config.yaml
embed_dim: 128
encoder_widths: [96, 192, 384]
text_encoder_layers: 12
text_encoder_activation: "gelu"
text_encoder_layer_scale_init: 1.0
residual_init: "none"
optimizer: "muon"
momentum: 0.95
nesterov: true
orthogonalizer: "polar_express"
adamw_lr_other_params: 0.00089
Rows from block 8 of the image encoder, named by matrix and row number. Rows with one number belong to one channel. Each number is 128 + 24 x the weight over its row's rms, rounded and kept within 0 to 255. All counts start at 0. After the name is the row's rms in percent of the matrix's.
# r30: branch 2 reduce pointwise conv (encoder.blocks.8.r3.0.weight, 96x384x1x1), inputs 64-127
# b30: branch 2 3x3 conv (encoder.blocks.8.b3.0.weight, 144x96x3x3, transposed), outputs 8-15, a 3x3 kernel for each
r30.38 091 [173 135 116 108 142 102 152 128 146 158 162 167 137 104 105 146 122 164 208 119 132 129 108 121 152 101 102 100 171 114 117  85 116 180 174 162 136  70 112 133 165 110 146 133 121 129 110 170 105 135  85 177 115 152 161 109  97  97 157 142  74 133  98 130]
b30.38 096 [120 110 123 121 129 107  92 138 123 139 136  94 159 153  92 158 147 113 128 130 119 114 151 109  95 116 123 127 125  94 152 129 157 106 139 192  84 120 145  82 116 133  85 132 131 133 126  96 119 141 114 162 186 155 131 149 136 138 109 133 143 120 147 133  99  83 117 126 115 119 143 181]
r30.39 094 [ 85 126 128  77 127 123 113 105 115 139 150  92 139 126 130 127 132 138 141 162 155 124 131 164 141  59  94 137 112 120 109 174  96 135 127 161 157 124 114 108 153 115 147 100 103  85 104 107 126 114 140 110 107 106 132  99 111 103  97 130 138 144 140 139]
b30.39 091 [122 131 136 110 134 127 136 135 136 150 163 120 100 159 112  51 101  74 105 121 103 128 116  84 147 127 119  86 107 120 143 123  99 129 108  92 100 126 120 121 135 155 100 174 157 117 120 120 131 135 121 109 108  72 120 147 139 122 160 148 116 135 122 146 123 123 140 139  95  72 108  93]
r30.40 101 [190 166 119  93 119 150  73 123 133 136 105 110 146 159 149 112 126 157  79 136 135 117 143  94 116 105 148 142 104 130 126 115 136 134 121  99  95 194 109 136 114 131 127 156 119  71 154 162  97 124 144 109  61  86 137 113 161 104 103  72 150 117 170 131]
b30.40 109 [ 81  61  95 118  94 131 130  68 148 119 134 140 126 129 152  95 115 127 171 115 123 134 146 117 160 170 151 144 181 178 126 163 153 102 100 137 148 106  91 158 150 114 134 117  98 147 133 142  98 144 122  85  72  85 100 157 121 150 156 125 141 145 132 115 112 121 140 142 161  96 110 130]
r30.41 097 [114 128 131 159 108 136 155  96 155 148 128 150 153  92 154 126 103 104 137 112 154 116 117  88 160 170 105 112 175 122 109 125 130 128 128 132 118  93  91 113  73 175 161 100 180 136  75 106  98 134  93 176 122 208 181 134 138 125  81 146 115  84 169 161]
b30.41 102 [157 118 154 157 128 140 148 139 137 161 130 105 142 155 113 191 143 113 139 151 113 139 154 118 120 131 113 155 128  92 158 131 117 161 150 136 150 142 151 118 109 162  89 113 172 132 174 124  92 121 131 133 132 132 100 113 131 104 129 131 138 137 157 186 155 153 142  98  65 119 107  97]
r30.42 107 [135 118 117 137 121 111 130 147 137 111 143 147 133 115 143 114 119 179 102 117 144 144 116 174 144 115 127 106 170 145 135 137 104 105 149 113 108  86 110  72 155 128 122 112 128 183  69  63 153 136  91 120 147 132 126  59 122 152 130 146 120 130 144 153]
b30.42 100 [127 128 133 169 136 178 155 101 175 138 114 137 121 107 122 130 133 119 162 153 138 142 120 128 145  96 118 138 145  97 119  97 108 139 129 123 132 132 116 146 131 131  90 113 170 119 123 131 135 142 152 134 138 107 102  88  99  86  95 110 141 152 109 118 111 120  86  90  86  81 104 113]
r30.43 099 [114  85 160 155  79 153 172 136 114 128 153 114 123 101 152 126 115 145 148 178 150  98 144 163 130 142 152 113 137 106 125 160 171 124 125 138  86 167 125  96 166 142 141  92 127 126  54 167 111 117 133 155  96 155 132 137 126 129 134 132 142 134 137 139]
b30.43 096 [158  96 106 161 118 126 121 147 164 119 158 147 122 164 147 125 162 103  68  86 141  93  92 120  82 103 126 170 197 130 148  97  69 158  91  93 153 131 123 138 122 140 127 111 185 164 168 198 101  82 150 117 116 102 120 133 102 133 152 135 156 142 153 154 145 160  78 103 108 107 108 106]
r30.44 106 [102  97 104 153  99 122  92 109 122  77  87 131 149 108 168 105 160 124  98 148 118 130 160 128 123  96 119 145 132  90 145 116 147 123 133 141 100  99 146 169 159 156 119 132 132 160 121 126 164 131  75 126 117  79 100 123 120 158 163 148 128 161 131 127]
b30.44 090 [111 132 113 119 130  90 137 149 129 145 167 134  90 128 132 118 137 145  92  83 118 101 108 137 119 154 108 148 148 172  88 103 170 119 104 150 124 143 116 132 138  90 107 115 103 123 116  97 138 138 117 164 125 108 108 155 144 101 159 104 139 145 107  94 110 103 154 111 130 136 109 120]
r30.45 088 [113 114 100 150 122 128 121  98 107 111 122 101 137 141 159 116  94 131 119 104 125 119 137 145 113 182 169 110 155 153 102 148 120 131 138 145 113  62 128 117 149 119 141  85 145 141  93 148 113 149 111 140 122 138 132 102 126 110 147 131 104 126 135 127]
b30.45 085 [ 91 114 133 115 122 109 148 148 130 106 108 125  96  95 116 113 104 121 132 134 128  99 134 135 124 145 116 121 109 105 158 132 130 112 103 129 134 135 101 125 137 134 127 153 152 140 161 110 135 141  97 110 108 101 100 159 153 110 150 151 102 150 149  72  89 118 133 119 116 130 101 125]
r30.46 096 [ 98 120 125 141 130  88 119 141 145 130  74 128  97 128 121 108 121 135 113 162 193 108 137 135 131 117 116 130 146 109 138 136 133 140 167 143 160 128 125  92  95  94 107 122  88  95 139 121 153 114  76 114 108 111 131  97 138  76 123 116 120  88 150 139]
b30.46 098 [104  72 128 141 111 117 154 116 122 141 109 137 110  88 103 164  80 104 171 133 116 151 159 169 155 166 145 140 156 106 158 136 113 153 126 140 121 130 148  99 103 158  90  96 155 114 135 108 128 141 133 144 161 148 103 145 142  80 137 123  72 108 111 115 100 131 141 113 145 138 124 164]
r30.47 090 [115 113 118 154  89 164 130 153  74 123 138 116 157 128 113 104  90 120  85 120 133 142 116 144 131 138 126 123 165 115 107 129 109 110 167 126 123 126 144 125 138 134 120 157 118 107 141 124 143 150 122 152 122  90 125 129 131 144 135 105 110 145 140  85]
b30.47 091 [ 88 124 119 108 108 103 116 128 136 164 129 109 151 119  93 154 119 125 136 148 142 121 155 155 131 165 146 129 126 110 132 144 125 141 146 145 121 130 131 108 136 145  83 130 146 143 156 138 122 133 121 141 142 143 102 146 145  94 166 189  95 145 155 103 104 111 127 134 139 123 119 125]
r30.48 096 [142 126 127 131 124 127 109 144 159 122 114 148 124 149 111 107 136 140 143 145 127  99 155 141 166 122 102 134 138 121 144 140 108 104 114 101 156  88 133 193 147 133 152 126 169 128 169 120 111 153 115  96 114 147 114 170  84 130 143 120 170 101  96 108]
b30.48 095 [133 125 119  94 118 138 120  91 111 109 150 127 124 145 133  99  86  93 132 123 109 146 150 102 126 153 123 144 135 158 182 123 142 151 122 126 106 103 138 126 104 133 132 138 145 126 162 148 119 140 124 106 142 149 136 110 107 185 174 128 154 123 117 109 138 117 136 128 123 112 125 110]
r30.49 108 [150  98 133 102 177  95 152 112 132 148  86 122  99 150  94 101 128 128 141 156  94 101 131 124 174 107 154 108 111 160 153 131 153 136 148  84 129 176 106  94 126 138 123 100 114 161 185 124 154 100 168 141 157 124 184 127 139 104 148 120 140 134 157 114]
b30.49 102 [145 122 140 134 134 113 136 155 114 153 162 174 118  98 106 127 156 161  96 102 173 113 103 147  98  96 126 132 156 101 154 132 128 148 133 111 127 131 142 153 101  95 170 161 128 106 138 139 121 100 101 116  77 102  89 109 110 130  98 126 139 131 141 142 130 114 125  90  96 113 109 149]
r30.50 096 [151 148 114 143 149 176  80 193 141 129  85 151 118 139 155 136 145 155 128 161 135 137  96 123 134 116 153 112 110 126 135 130 139 129 158 116 128 148 152 112 121 150 119 144 151  94 103 146 155 118  91 124 108 156 168 128 155 128 135 208 120 150 134 153]
b30.50 093 [116  93  73 145 108 147 136  81 104 107 133 111 105  89 111 124 104 120  97  99 122  93 123 117  86 139 108 130 106 119  77 100 136  81 121 124 156  97 154 135 117 170 136 120 137 128 103 118 128 124  82 132 150 133 114 139 116 125 152 153 163 145 145  80 107  86 126 114 145 112 122  90]
r30.51 103 [155 119 142 140  86 135 167 103 156 123 127 163 154 140 109 115  84 155 160 148 132 129 143 130 175  77 149 122  89 147 124 167 115 136 129  94 106 121  92 162 104 110 163 143 132 118  89 144 114 137 138 149  95 114 147 125 131  91 116 140 115 115 104 111]
b30.51 110 [152  96  93 110 131 133  98 121 159 118 149 129  95 110 106  99 127 118 127 120 131 143 111 120 157 121 123 146 137 142 154 112 127 161 131 134 127 131 124 134 120 155 130 120 151 100 145 135 121 134 143 152 180 142 156 143 128 142 124 157 125 125 109 104 128 154  89 126 116 119 107 103]
r30.52 102 [115 108 134 124 185 118 137  96 115 163 118 101 137 100 139 105 105 134  77 165 138  94 135 175 143 132 134 170 141 124 126 131 112 126 106 120 156 105 138 147 137 120 170 115 149 204 112 146 125 110 133 164 162 124 122 158 143 108 116 114 126 157 134 107]
b30.52 109 [125 113 136 150 141 130 115 153 118  98 114 130  83 110 111 118 114  99 197 134 145 136 123 150 135 176 135 154 156 153 106 108 122 103 125  96 115 115 154 118  94 137 115 125 132 100 113 114 112 116 112 120 122 116 122  73 112 120  99 130 181 134 172 147 126 102 127 111 105  90 122 140]
r30.53 099 [171 127 117 183 178 130 145 124 195 102 136  97 149 136 170 142 105 120 111 170 159 120 133 123 109 146 144 185 123 158 128 157 141 102 102 130 140 112 150 138 123 138 130 129 122 143 127 125 117 164 161 107 166 155 135 126 131 124 111 136 109  91 124 168]
b30.53 090 [123 165 144 105 145 153 129 138 165 112 138  73 131 165 110 133 142 121 123  98 106 131 122 105 167 156 140 146 115 154  91 109 152 103 121 115  91 124 190 118 139 196 118 117 161 110 100 102 112 118 136 102 103 139 102 137 107 141 146 104 121 133 116 150 140 116 152  65  88 138  90 123]
r30.54 099 [105 109 123 135 126 136 154 150 119  90 128 130 154 134 130 122 138 143 123 153 138 132 100 113 141 146  97 130 116 105 119 136 115 126 145 128 160 143 112 159 102 201 116 156 148 115 130 143 129 221 121 105 128 187 113 191 128 128  87 103 110 129 122 101]
b30.54 097 [129 172 130 128 138 107 140 111 118 158 146  75 136 153 113 120 118 106 101 137  92  90 138 106 100 126  97 137 128 115 135 146 128 117 150 137  97  80 123 112 111 147 119 172 125 114 133 123 114 162 135  92 128  96 105 132 142  86 126 160 103 132 145 105 107 110 154 137 136 160 114 141]
r30.55 102 [127 124 119  95 138 128  86 153 155 125 118 138 119 147 131 150 130 162 134 129 132 140 119 106 109  75  79 139 116 103 119 148  99 122 135 117 100  98 108 113 138 145 147 143 146 120 142 134  96 156 126 113 152 145 133  95 109 136 119  89 131 116 172 161]
b30.55 098 [154 102 104 136 112 124 152 128 140 159 116 144 128 119 134 108 128 144 107 140  93 135 145  97 113 118 150 148 127 178  67 112 165 109 133 167 149 141 125 133 132 141 130 135 105 127 126 108 138 150 141 128 144 193 181 165 108 160 136  78 134 129 125 128 137 120 105  83 118 104  92 109]
r30.56 097 [139 121 137  79  99 159 126  87 121 134 101 151 140 142 125  88 124 109 123 173 119 156 130 170 123  88 133 125 108 122 121 131 172 134 176 127 121 104  93 192 152 159  83  92 137 107 113 139 130  97 112 112 127 100 105  73 101 143 137 130 162 169 150 111]
b30.56 082 [129 119  95 102 140  95  91 115  78 157 162 123 105 110 123 105 113  84 142 106 161 117 112 147 136 128 163 122 104 132 129  93  89 155  88  81 114 118  84 116 145 131 118 124 125 114 130 129 114 109 125 121 160 148 141 111 107 133 104 107 145 119 136  95 150 135 114 179 142  97 140 106]
r30.57 098 [126 118 110 113 102 153 106 160 141 108 138  88 132 168 152 143 109 142 149 122 113 122 137 143 123 139 142  90  92 136 138 159 137 140 176 139 102 113  95  92 123 108 131 112 119 136 151 101  79 144 120 117  97 134 146 115 115 122  71 138 140 137 158 151]
b30.57 100 [ 69  69 128 138 127 155 192 154 157 146 106 153 115  79 132 158 130 179 110 145 131 117 143 135 139 134 142 148 149 134 150 125  79 167 109  69 118 107  97 100  79  98 115 123 158 108 124 136 118 112 123 135 158 135 117 153 123 133 137 128 146 106 117 136 109  96 149 160 141 138 131 137]
r30.58 094 [ 85 127 149  92  90 114 158 138 104 135 114 129 148 163 145 154 100 135 114 109 121 104 143 124 112 151 145 141  82 187 117 154 109 124 122  95 106 142 133 161 152 165 139 125  87 132 105 129 140 142 125 141 120  80 123 122 123  93 156 140 133 143 125 118]
b30.58 094 [113 102 100 114 128 104 117 112  93 157 188 124  93 143 103 104 154 124 128 137 150 119 101 134 104 117 103 105 133 141 131 128 133 134 115  94 133 114  93 142 116 104 134 157 122 116  90 129 135 127 122 138 123 130 113 177 126 107 182 150  98 156 122 130  76 105 159 167 165 137 143 134]
r30.59 101 [138 144  85 130 107 126 107  94 106  98 181 116 128 150  82 118 110 150 143 129 133 113 143 109 132 135 120 113 105 139 135 126 103 104 120 103 109 113 119  98  97 124 125 104 133 137 107 113 119 136 127 142 163 111  94 128 124  81 124 157 113 125 186 125]
b30.59 114 [156 117 147 123  83 148 171  68 136 145 117 147 157  92 164 123  88 140 138  95 116 121  73  96 131  61 147 136  73 109 139 109 104 151 129 141 180 143 100 155 160 100 153 186  91 112 111 137 119 115 116 135 114 124 115 115 117 117 103 127 110 142 143  96 140 134 124 163 125 135 148 136]
r30.60 100 [108 129 110 110 138  98  93  53 120 134 134 123 165 141 141 151 122 120 140 135  95 159  95 152 145 114 127 136 119 165 134 123  98 116 151 130 124  85 130 119 137 133 177 133 151 136  71 126 219 107  89 126 244 130 122 111 175 169 124 141  93 136  96 102]
b30.60 101 [219 196 168 115 131 127  81 112 106  90 113 152 134 129 123 106 128 143 208 125 105 162 112 126 175 138 163  97  94 107 131 138 114 133 137 125  98 135 150 144 162 130 128 161 108 109 168 149  93  99 112 107 108  95 119 116 105 144  96 119 164 138 152 116 141 101  75 130  87 121 169 107]
r30.61 102 [114 122 109 112 137 131 104  91 111  97 156 153 134 161 118 126 111 131 170 155 128 159 145  83 112 102 136 136 141 122 125 134  93 127 147 171  62  95 122 147  98 108 108  98 114 155 159  76 118 131 113  76 195  95 138 129 122  92  98 120  97 149 133  95]
b30.61 108 [128 155 153 110 148 155 110 129 147 116 143 170 130 108  95 134 121  77 198  84 111 147  72  94 151 106 112 142  99 133 138 141 120 156 126 100 154 165 113 164 165  78 154 167  93  91 119 118 117 115 101 185 151 110 131 104 133 137 103 120 115 104 108 120 118 136  79 129 103 145 165 159]
r30.62 106 [182 155 150  85 165 127  96 160 120 143 118 132  98  95  83  70 164 137 128 101 117  94 126 125 110 110 117  98  96 108 129 133 116 172 134 166 108 134 143 109 120 109 100 124 118 118 146 149  89 138 132 125  90 100 101 123  96  95 105 129 108 110 126 161]
b30.62 101 [104 138 150 134 106 172 121  69 129 100 127 164 135  84 140 140 134 142  85  97 150  88 118 130  88 111 123 141 126  70 123 121  82 110 109 119 126 121 157 142 192 121 151 173 125 120  44 100 105 106 114  95 129 142 127 114  99 115  89 125 120 101 136  94 135  93 122  91 126 145 171 156]
r30.63 104 [129 117 211  97 116 160 103 100 115  89 100 166 158 134 151 114 194 137 119 131 140 125 134 137 135 120 134  99 123 137 125 103 145 160 128 130  98 173 128 134 153 134 101 107 164 113 129 155 148 131  95  83 164  96  96 131 116 149 151 183 135 161 145 111]
b30.63 101 [131 107 148 146 137 152 146 156 128 134 120  92 109 112 106 133 127 149 104 121 182 118 107 117 110 112 109 157 167 169 151 135 122 121 109  72 125 125 133 122 144 141 109 111 120 134 123 138 112 109 109 104  72  74 154 142 130 156 117 129 164 133 103 151 129 124 121 113  97 140 129 118]
r30.64 102 [111 151 124 115 117 136 132 123 139 105 144 151 103 149  85 167 143  91 117  98 132 142 146 169 108 150 145 105 117 167 125 129 102 118 115 106  88  79 141 194 166 143 155 128 113 104  91 151 175  98 124 128 148  95 142  96  93 206 126  84  79 132 114  98]
b30.64 108 [168 165  81 142 163 145  99 126 134 136 151 119 138 166 120 133 157  84 184 108 141 190 124 161 170 104 143 107  90 148  95  84 156 158 151 118 129 159 122 132 147 105 122 128  72 103 107 111 127 124 120 118 116 166 130 140 137 174 127 165 161 123 111 125 140 112  99 108 162 125 133  75]
r30.65 097 [ 67 109 125 130 111 116 132  89 152 132 109 138 115 110  90 117 109 109 152 101 122 119 120 136 102 142  98 119 179 124 133  86 107 135 138 127 110 140 122  99 117 134  81 123 133 153  76 132 112 171 120 121 106 136 165 117 122 114 140 138 129 106 131 119]
b30.65 101 [161 136 132 120 118 102  80 108  93 150 123 113 144 133 109 155 144 109 103 108  77 114 125 110 113 115  88 148 134 148 138 111 109 128 117 102 124 140 170 140 133 163  86 106 159 133 157  99 116 151 128 163 192 162 110 130 144 101 123 139 112 155 175 113  96 130 103 111 118 138 139 132]
r30.66 098 [132 136 147 116 137 102 203 115 134 132  98 119  87 147 124  99  74 110 133 144 132 118  83 143 116 154 142  88 137 169 108 170 173 117 131 123 135 131 130 133 142 128 145 140 174 124 110 136 131 134 109 149 129 164 138 116 117 112 115 100 110 125 139 152]
b30.66 098 [134  84 125 140 131 125 119 138 143 135 150 136 132 151 119 162 156 112 121 138 122 126 135 127 122 130  90 116 145 115 132 135  85 134 137 113 141 129 116 130 115 133 140 160 140 111 127 116 101 100 151 131 118 118 102 126  99  87 152 129  98 164 147 131 114 144 135 152 136  79 101  97]
r30.67 097 [125  91 120 119 119 103 104 161  93 134 100 125 147 168 100 128 121 166 102 125 138 147 137 113 133 118 177 124 110 125 121  98 110 137 137 155  93 100 157 122 131 112 138 123 103 122 153 104  95 151 116 131  67 133 134 143 154 127 133 126 144 124 135 122]
b30.67 112 [120 131 130 146 183 158 134 145  98 167 104 116 140  71 100 137 114 115 114 121  90 112 141 128 114 147 135 131 147 159 121 116  83 102  89  98 138 127 107 146 106 113 147 100 138 107  93  95 116 133 109 107 126 148 107 153 190 109 131 167 122 109 153 127 142 145 124 128 123  94 118 130]
r30.68 091 [ 98 119 136 147 157 112 118 112 130 132  99  97 121 132 114 111 152 129 135  84 139 151 113 107 157 136  74 165 141 122 120 110 108 115 172 104 112 137 126  87 147 138 119 131 194 137 124 158 119 121 149 101 143 121 137 132  75 113  92 112 116 132 104 106]
b30.68 087 [112 123 113 157 160 137 147 150 118 148 116 108 124 132 127 120 108 120 124 146 133  94 135 140  95 129 112 127 116 111 162 131 112 102 101 114 130 136 132 118 140 157 110 156 181  86 117 100 115 157 118 159 188 189 121 141 135  96 130 138  95 134 161 133 116 122 132 138 127 111 105 127]
r30.69 095 [113 122 101 104 115 141 107 130  83 141  88 135  98 115 127 137 104 129  99 100 115 159 104 123 117 129 153 113  93 102 138 122 143 139 133 148 127  79 154 132 135 119 161  94 150 152 118  94 150 145  83 140 115 123 115 163 171 136 112 111 119 118  89 159]
b30.69 104 [104 159 133 144 161 164 120  80 140 121 125  89 125 141  99 170 173 100 116  99 110 138 119 133 155 112 119 113  86 125 107 113 125 121 136 137 169 113 117 173 122 118 171 125  92 134 119 147 140 119 139  99  96 120 108 165 125 141 163 151 172 201 129  89 106  88 107 152 153 110 171 158]
r30.70 104 [105 122 140  99 108 163 104 119  94 159 128 127 154 176  94 162 150 102 150 118 109 137 112 185 112 113 118 123 125 100  73 117 112 144 127 163 125  97 135 100 100 147 110 126 143 159 167 122 182 155 136 120 157 144 120  87  83 138 128 129 114 117 150 117]
b30.70 115 [156 145 113 158 152 122 111 130  97 134 132 116 135 146 128 132 138 131 110  93  74 123 125  95 158 135 103  99  88 106 118 100 151 115 147 170 121 107 117 127  92  96 126  91  83 107  92  95 105 127 121 151 183 130 159 123 153 131 127 143 122 115 142 106 122 100 109 146 138 146 188 125]
r30.71 101 [113 148 128 146 139 138 152 120  98 152 143 145  97 179  86 194  80 118 121 159  82 138  95 192 124 111 159 148  91 119  88 158 123 110 148 127 147 125  92 101 139 155  99 112 202 179  90 153 114 125  94 132 128 132 157 139 134 117 133  90 147 138 165 115]
b30.71 097 [120 128 110 158 169 156 122  89 108 134 147 135 124 145 110 145 174 130 148  81  82 140 114  69 163 150  69  97 102 130  92 103 143 101 155 143 151 121 150 142  75 148 172 110 100 107 114 133 130 129 136 133 171 143 148 174 138 142 158 137 142 122 128 111 125 128 128 138 143 127 117  85]
r30.72 103 [160 129 117 171 139 137 150  74 139 132 143 141 126  96  92 128 124 123 169 130 101 149 132 135 126 105 155 139 132 153 144 116 108 163 148 146 145 133 144 186 137 137 120 110 155 123 106 134  71 128 109 152 108 141 138 164 102 130 123 131 129 121 150 151]
b30.72 104 [110 116 128 108 107 141 140 148 122  99 110 121 112 118 117 143 140 122 160 133 137 141 132 151 153 166 186 112 108  96 125 130 145 113 152 232 132 118 144 167 109 131 157 136 158  92  91  92 120 130 110 156 180 129 138 169 164 128 150 140 136 153 116 128 146 110 143 112 120 166 133 170]
r30.73 108 [132 144 126 126 122 111  87 143 118 106  91 143 106 130 148 177 129 119 114 126 143 132 142 161 108 149 124 112 136 141 175 112 114 137 131 143 148  91 111 117 126  96  95  87 168 141 171 100 102 147 140 118 199 127 164 120 147  98 170 107 140 128 108 130]
b30.73 101 [122 163 185 150 114 140 122 118 108  87 105 142 107  86 115 128 117 171 119  90 112 143 104 115 121 134 130 131 125 129 143 129 117 118 124  77 148 143 111 128 162 100 138 159 119 120 118 124 140 131 108 146 158 154 151 126  97 128 147 127 124 137 139 123 107 144 132 139 196 127 124 130]
r30.74 104 [118 128 132 136 149 170 123 126 150 141 143  90 148  61 154 153 132 149 130 141 122  89 124 148 103 107 128 114 148 105 124 134 116  99 111 201 139 115 147 111 109 113 110 116 133 146 133 111  71 132 134 110  96 100  99 148  69 140 153 142  93 144 107  93]
b30.74 109 [113 126  92 146 130  89 119 119 121  80 115 125 101 134 114 122 152  88 155 132 147 167 106 120 127 115 141 111 128  74 116 127  97 137 105 118 143  98 136 152  88 141 117  96 104 113  96 106 154 110 118 119 109 114 112 129 126 130 143 140 175 145 126 128 144 137 121 120 151 124 107  96]
r30.75 104 [149 130 122 164  93 141  76 126 192 144 153 143 123  99 140  91 115 145 152 155 128 120 187 110 123 175 163 187 110 121 169 111 151 140 134 128 157 125 103 160 128 191 146 148 148 124 135 130 129 180 137 140 143 148 130 163  98 141 108 151 171 141 156 117]
b30.75 101 [130 145 133 117 140 139 128  76 122 102  93  80 127 113 119 131 122 122 126 132  98 101 122  75  95 135 100 169 125 138 143 113 112 135 126 117 104  47 127 122  98 133 125 159 116 135 103 132 115  89 111 144 132 139 138 120 111 167 157 133 123 138 124 150 172 132 185 128 159 183 138 140]
r30.76 100 [167 151 133 121 135 135 103 187  95  86  90 130 120 175 120 151 148  92 141 124  75 169 127 108 156 106 113 128 100 125 141 109 100 133 143 160 100 131 146 138 139 117 121 121 156 142  81 181 103 127 126 147  75 117  97 206 131 111 142 115  85 109 127 161]
b30.76 104 [116 161 136 100 109 151  96 117 169 135 118 159 134 143 151 120 137 166 121 133 227  95 110 191  79  80 170 126 116  75  72 156 129 116 152 150 150 144 123 145 104 122 121  93 145 141 107  97 138  96 106 139 156 142 157 150 104 106  98  77 114 109 140 123 111 110 131 117 159 145 115 124]
r30.77 102 [147 136 101 144  88 103 132 105 136 127 114 146 108 126  67  79 135 127 112 140 129 110 179 134  94 157 135 171 148 207 135 147 170 175 136 109  95 153 128 113 137 138 146 120 173 150 137 155 115 129 145 133 126 115 106 120 102  95 111 128 110 140 142 142]
b30.77 094 [145 108 108 138 135 101 148 115  99 139 164  95 130 117 106 166 170 142 106 106 169 130 141 127 120 153 115 149 127 154 124 138 106 135 136  94 127 118 130 132 122 125 121  70  91 126 116 133 131 101 106 151 109 126 138 146 174 116 151 179 137 162 162 110 163 114 129 127 125 188 171 107]
r30.78 098 [151 130 119 153 129 119  99 145 150 162 109 129  94 133  94 120 164 112 125 112  88 137 151 104 166 120 112 101 176  98 122 104 125 153 144 114 140 163 188 122 128 104 123 117 105 102  77 103 120  88 114 153 126  94 152 113 120 132 112 131 150 118 143 166]
b30.78 092 [151 146 154 133 147 135 130 124 121 131 118 105 125 129 113 138 124 142 130 139 129 126 151 147 119 116 106 158 137 113 112 123 129 120 137 120 126 101 142 145 149 172 104 167 156 170 176 161 120 181 166 146 138 132 106  97  80 105 130 150 126 148 156  97 101  94 155 157 115 201 176 129]
r30.79 104 [134 112 170 132 119 130 162 106 148 103 125 148  87 112  91 131 109  87 132 101 133 108 108 123 156 127 200 184 104 155 138  93 133  96 128 148 147 131 110 111 110 167 138 120 119 138 116 131 103 112 176 117 138 117 107 116 136 131 110 155 148 105 139 153]
b30.79 111 [122 106 143 138 126 119 157 127 105 143 174 111 116 130  87 129 174 125 152 110 137 161 139 111 150 145 124  96 143 114 162 151 115 156 120 129 133 149 120 152 106  99 145  88  84 158 183 173 138 102 146 129  97  91 121 138 161 111 131 167 139 147 126 161 178 162 133 127 122 101 130 120]
r30.80 100 [ 54 115 114 135 111 116 112 112 148  77 101  96 117  85 148 133 149 140  77 145 143  97 138  90 137 131 125  79 131  97 123 107 143 127  87 129 145 103 125 114 106 142 124 139 124 152 121 107 118 143 123 106  83 156 160 143 129 202 164 125 122 137  94 163]
b30.80 091 [ 98 100  98 128 120 115 120 129 128 128 125 141 111 101  95 120  77  88 126 133 142 129 113 145 121 111 133 100 115  88 113 112 103 119  82 129 107 103  95  99  93 143 109 140 163  99 113 125  89 139 161 112 134 137 111 150 143 113 130 154 102 111 147 118  99 118 150 157 128 156 152 138]
r30.81 096 [102 124 102 128 123 152 137 161 110 148  73 123 125 133 115 177 144 112 102  94 124 170 112 182 145 119  93 143 115 161 119 131 143 109 126 110 127 142 131 126 117 125 167 114 127 108 105 167  76 105 114 138  78 149 146 109 212 115 132 132 144 105 139 161]
b30.81 096 [102  93 110 141 133 149  98 101  90 125  96 132 118 133 122  98 134  72 121  85 129 125 132 121 116 153 130 114 142 133  88 151 158  97 151 150 162 131 136 148 117 119 140 105 104 112 110 124 100 143 138  87 136  79 124 149 116 145 151 151 148 128 146 107 115  92 144 116 118 118 110 102]
r30.82 095 [ 88 133 141 120 121 124 132 125 118 117 134 134 125 149 124 126 111 108 145 130 156 141 180 136 119 184 137  76 109 131 108 119  91 139 107 128 135 125  96 139 136 144 141 125 138 110 124 130 139 105 197 112 131  97 109 114  97 115 125 142 146 161 129  92]
b30.82 084 [129 118 127 109 108 104 128 132 136 171 156 140 152 175 117 119 125  88  98 137 119 125 129 122 119 146  99 108 127  88 139 138 134 113 121 121 100  87  84 110 132 101 146 165 124 141 162 159 114 126 121 100  49  92  92 155 159 106 185 162 101 127 128 141 106 114 133 145 128 142 136 123]
r30.83 103 [154 105 135 120 175  95 137 111 158 161 101 181 127 139  99 108 140 134 170 121 108 107 119 123 139 111 131 167 123 122 112 157 158 147 172 136 180 124 132 102 134 171 153 152 181  86 134 132 163 180 153 106 155 134  95 134 154 132  98 137 183 124 116 136]
b30.83 101 [145 116  96 127 130 129 100 120 109 135  89  96 142  75  95 155 151 128 147 143 124 129 121 112 106 107  97 119 122 110 125 144 115  78  72 120  87 132 153 140 114 108 141 126 111 139 113 129 131 134 124 121 127 118 113 128 114 126 128 128 119 126 132 135 117  86 116  98 120 119  95 163]
r30.84 100 [126 112 130 162 110 118 168 105 139  97  97 103 108  91  97 131 132 164 125 159 124 122 130 131 150 159 198 133 138  94 153 127 117 118 112 153 133 152 151 106 129 106 130 143 100 189 109 157 143 133 125 143 169 167 125 151 121 133 125 142  93 138  78 165]
b30.84 105 [111 124 108 128 132 110 142 151 129 108 102 113 139  99 142 177 162 155  95 125 111 119 156 124 106 131  72 134 108 121 121 106  88 140 106  92 110 111 122 124 118 144 116 141 152 136 158 141 115 107 138 138 102 111 120 134 146 153 175 176 119 148 144 118 118 132 123 118 115 150 128 102]
r30.85 105 [161 131 106 128  78 113  55  97 124 117 141 157 135 114  77 114 120 116  89 146  86 156 105 103 132 135 147 112 154 107  84 153 108 124 175 182 150 127 136  95 145 157 108 108 105 107 145  96 132 125 137 135 151 135 131 111 127 100 101 110 163 159  89  98]
b30.85 103 [142 130 101 144 174 115 129 131 103 161 158 137 102  73  81 111 105 152 117  97  82 139 138 111  97 127  88 133 105 132 102 101 108 138 112  88 122 167 160 137 172 137 160 191 130 149 145 134 118 122 115 105  96  83 103 104  99  98  94  82 136 113 110 153 129 139 147 146 115  95 117  83]
r30.86 098 [120 140 121 103 124 184 103 144 125 112 155 133 125 167 133 159 109 150  93  85 143 121 124 129  97 118 109  92 135 139 106 114 160 125 132 135 189 103 160  96  97 125 120 100 113 143 123 177  51 115 112 147  79 107 174 194 138 100 105 184 148 155 144 116]
b30.86 101 [106 122 152 164 196 200 111 122 121  98 135 135 129 135 113 151 119  97 167  86 177 129  84 147 117 121 165 110 132 139 136 151 121 161 151 126 170 102 122 119 118 124 134 123  91 139 129 144 143 126 133 120 103  99 121 162  85 123 163 115 122 151 107 111 117 119 149 175 150 125 136 138]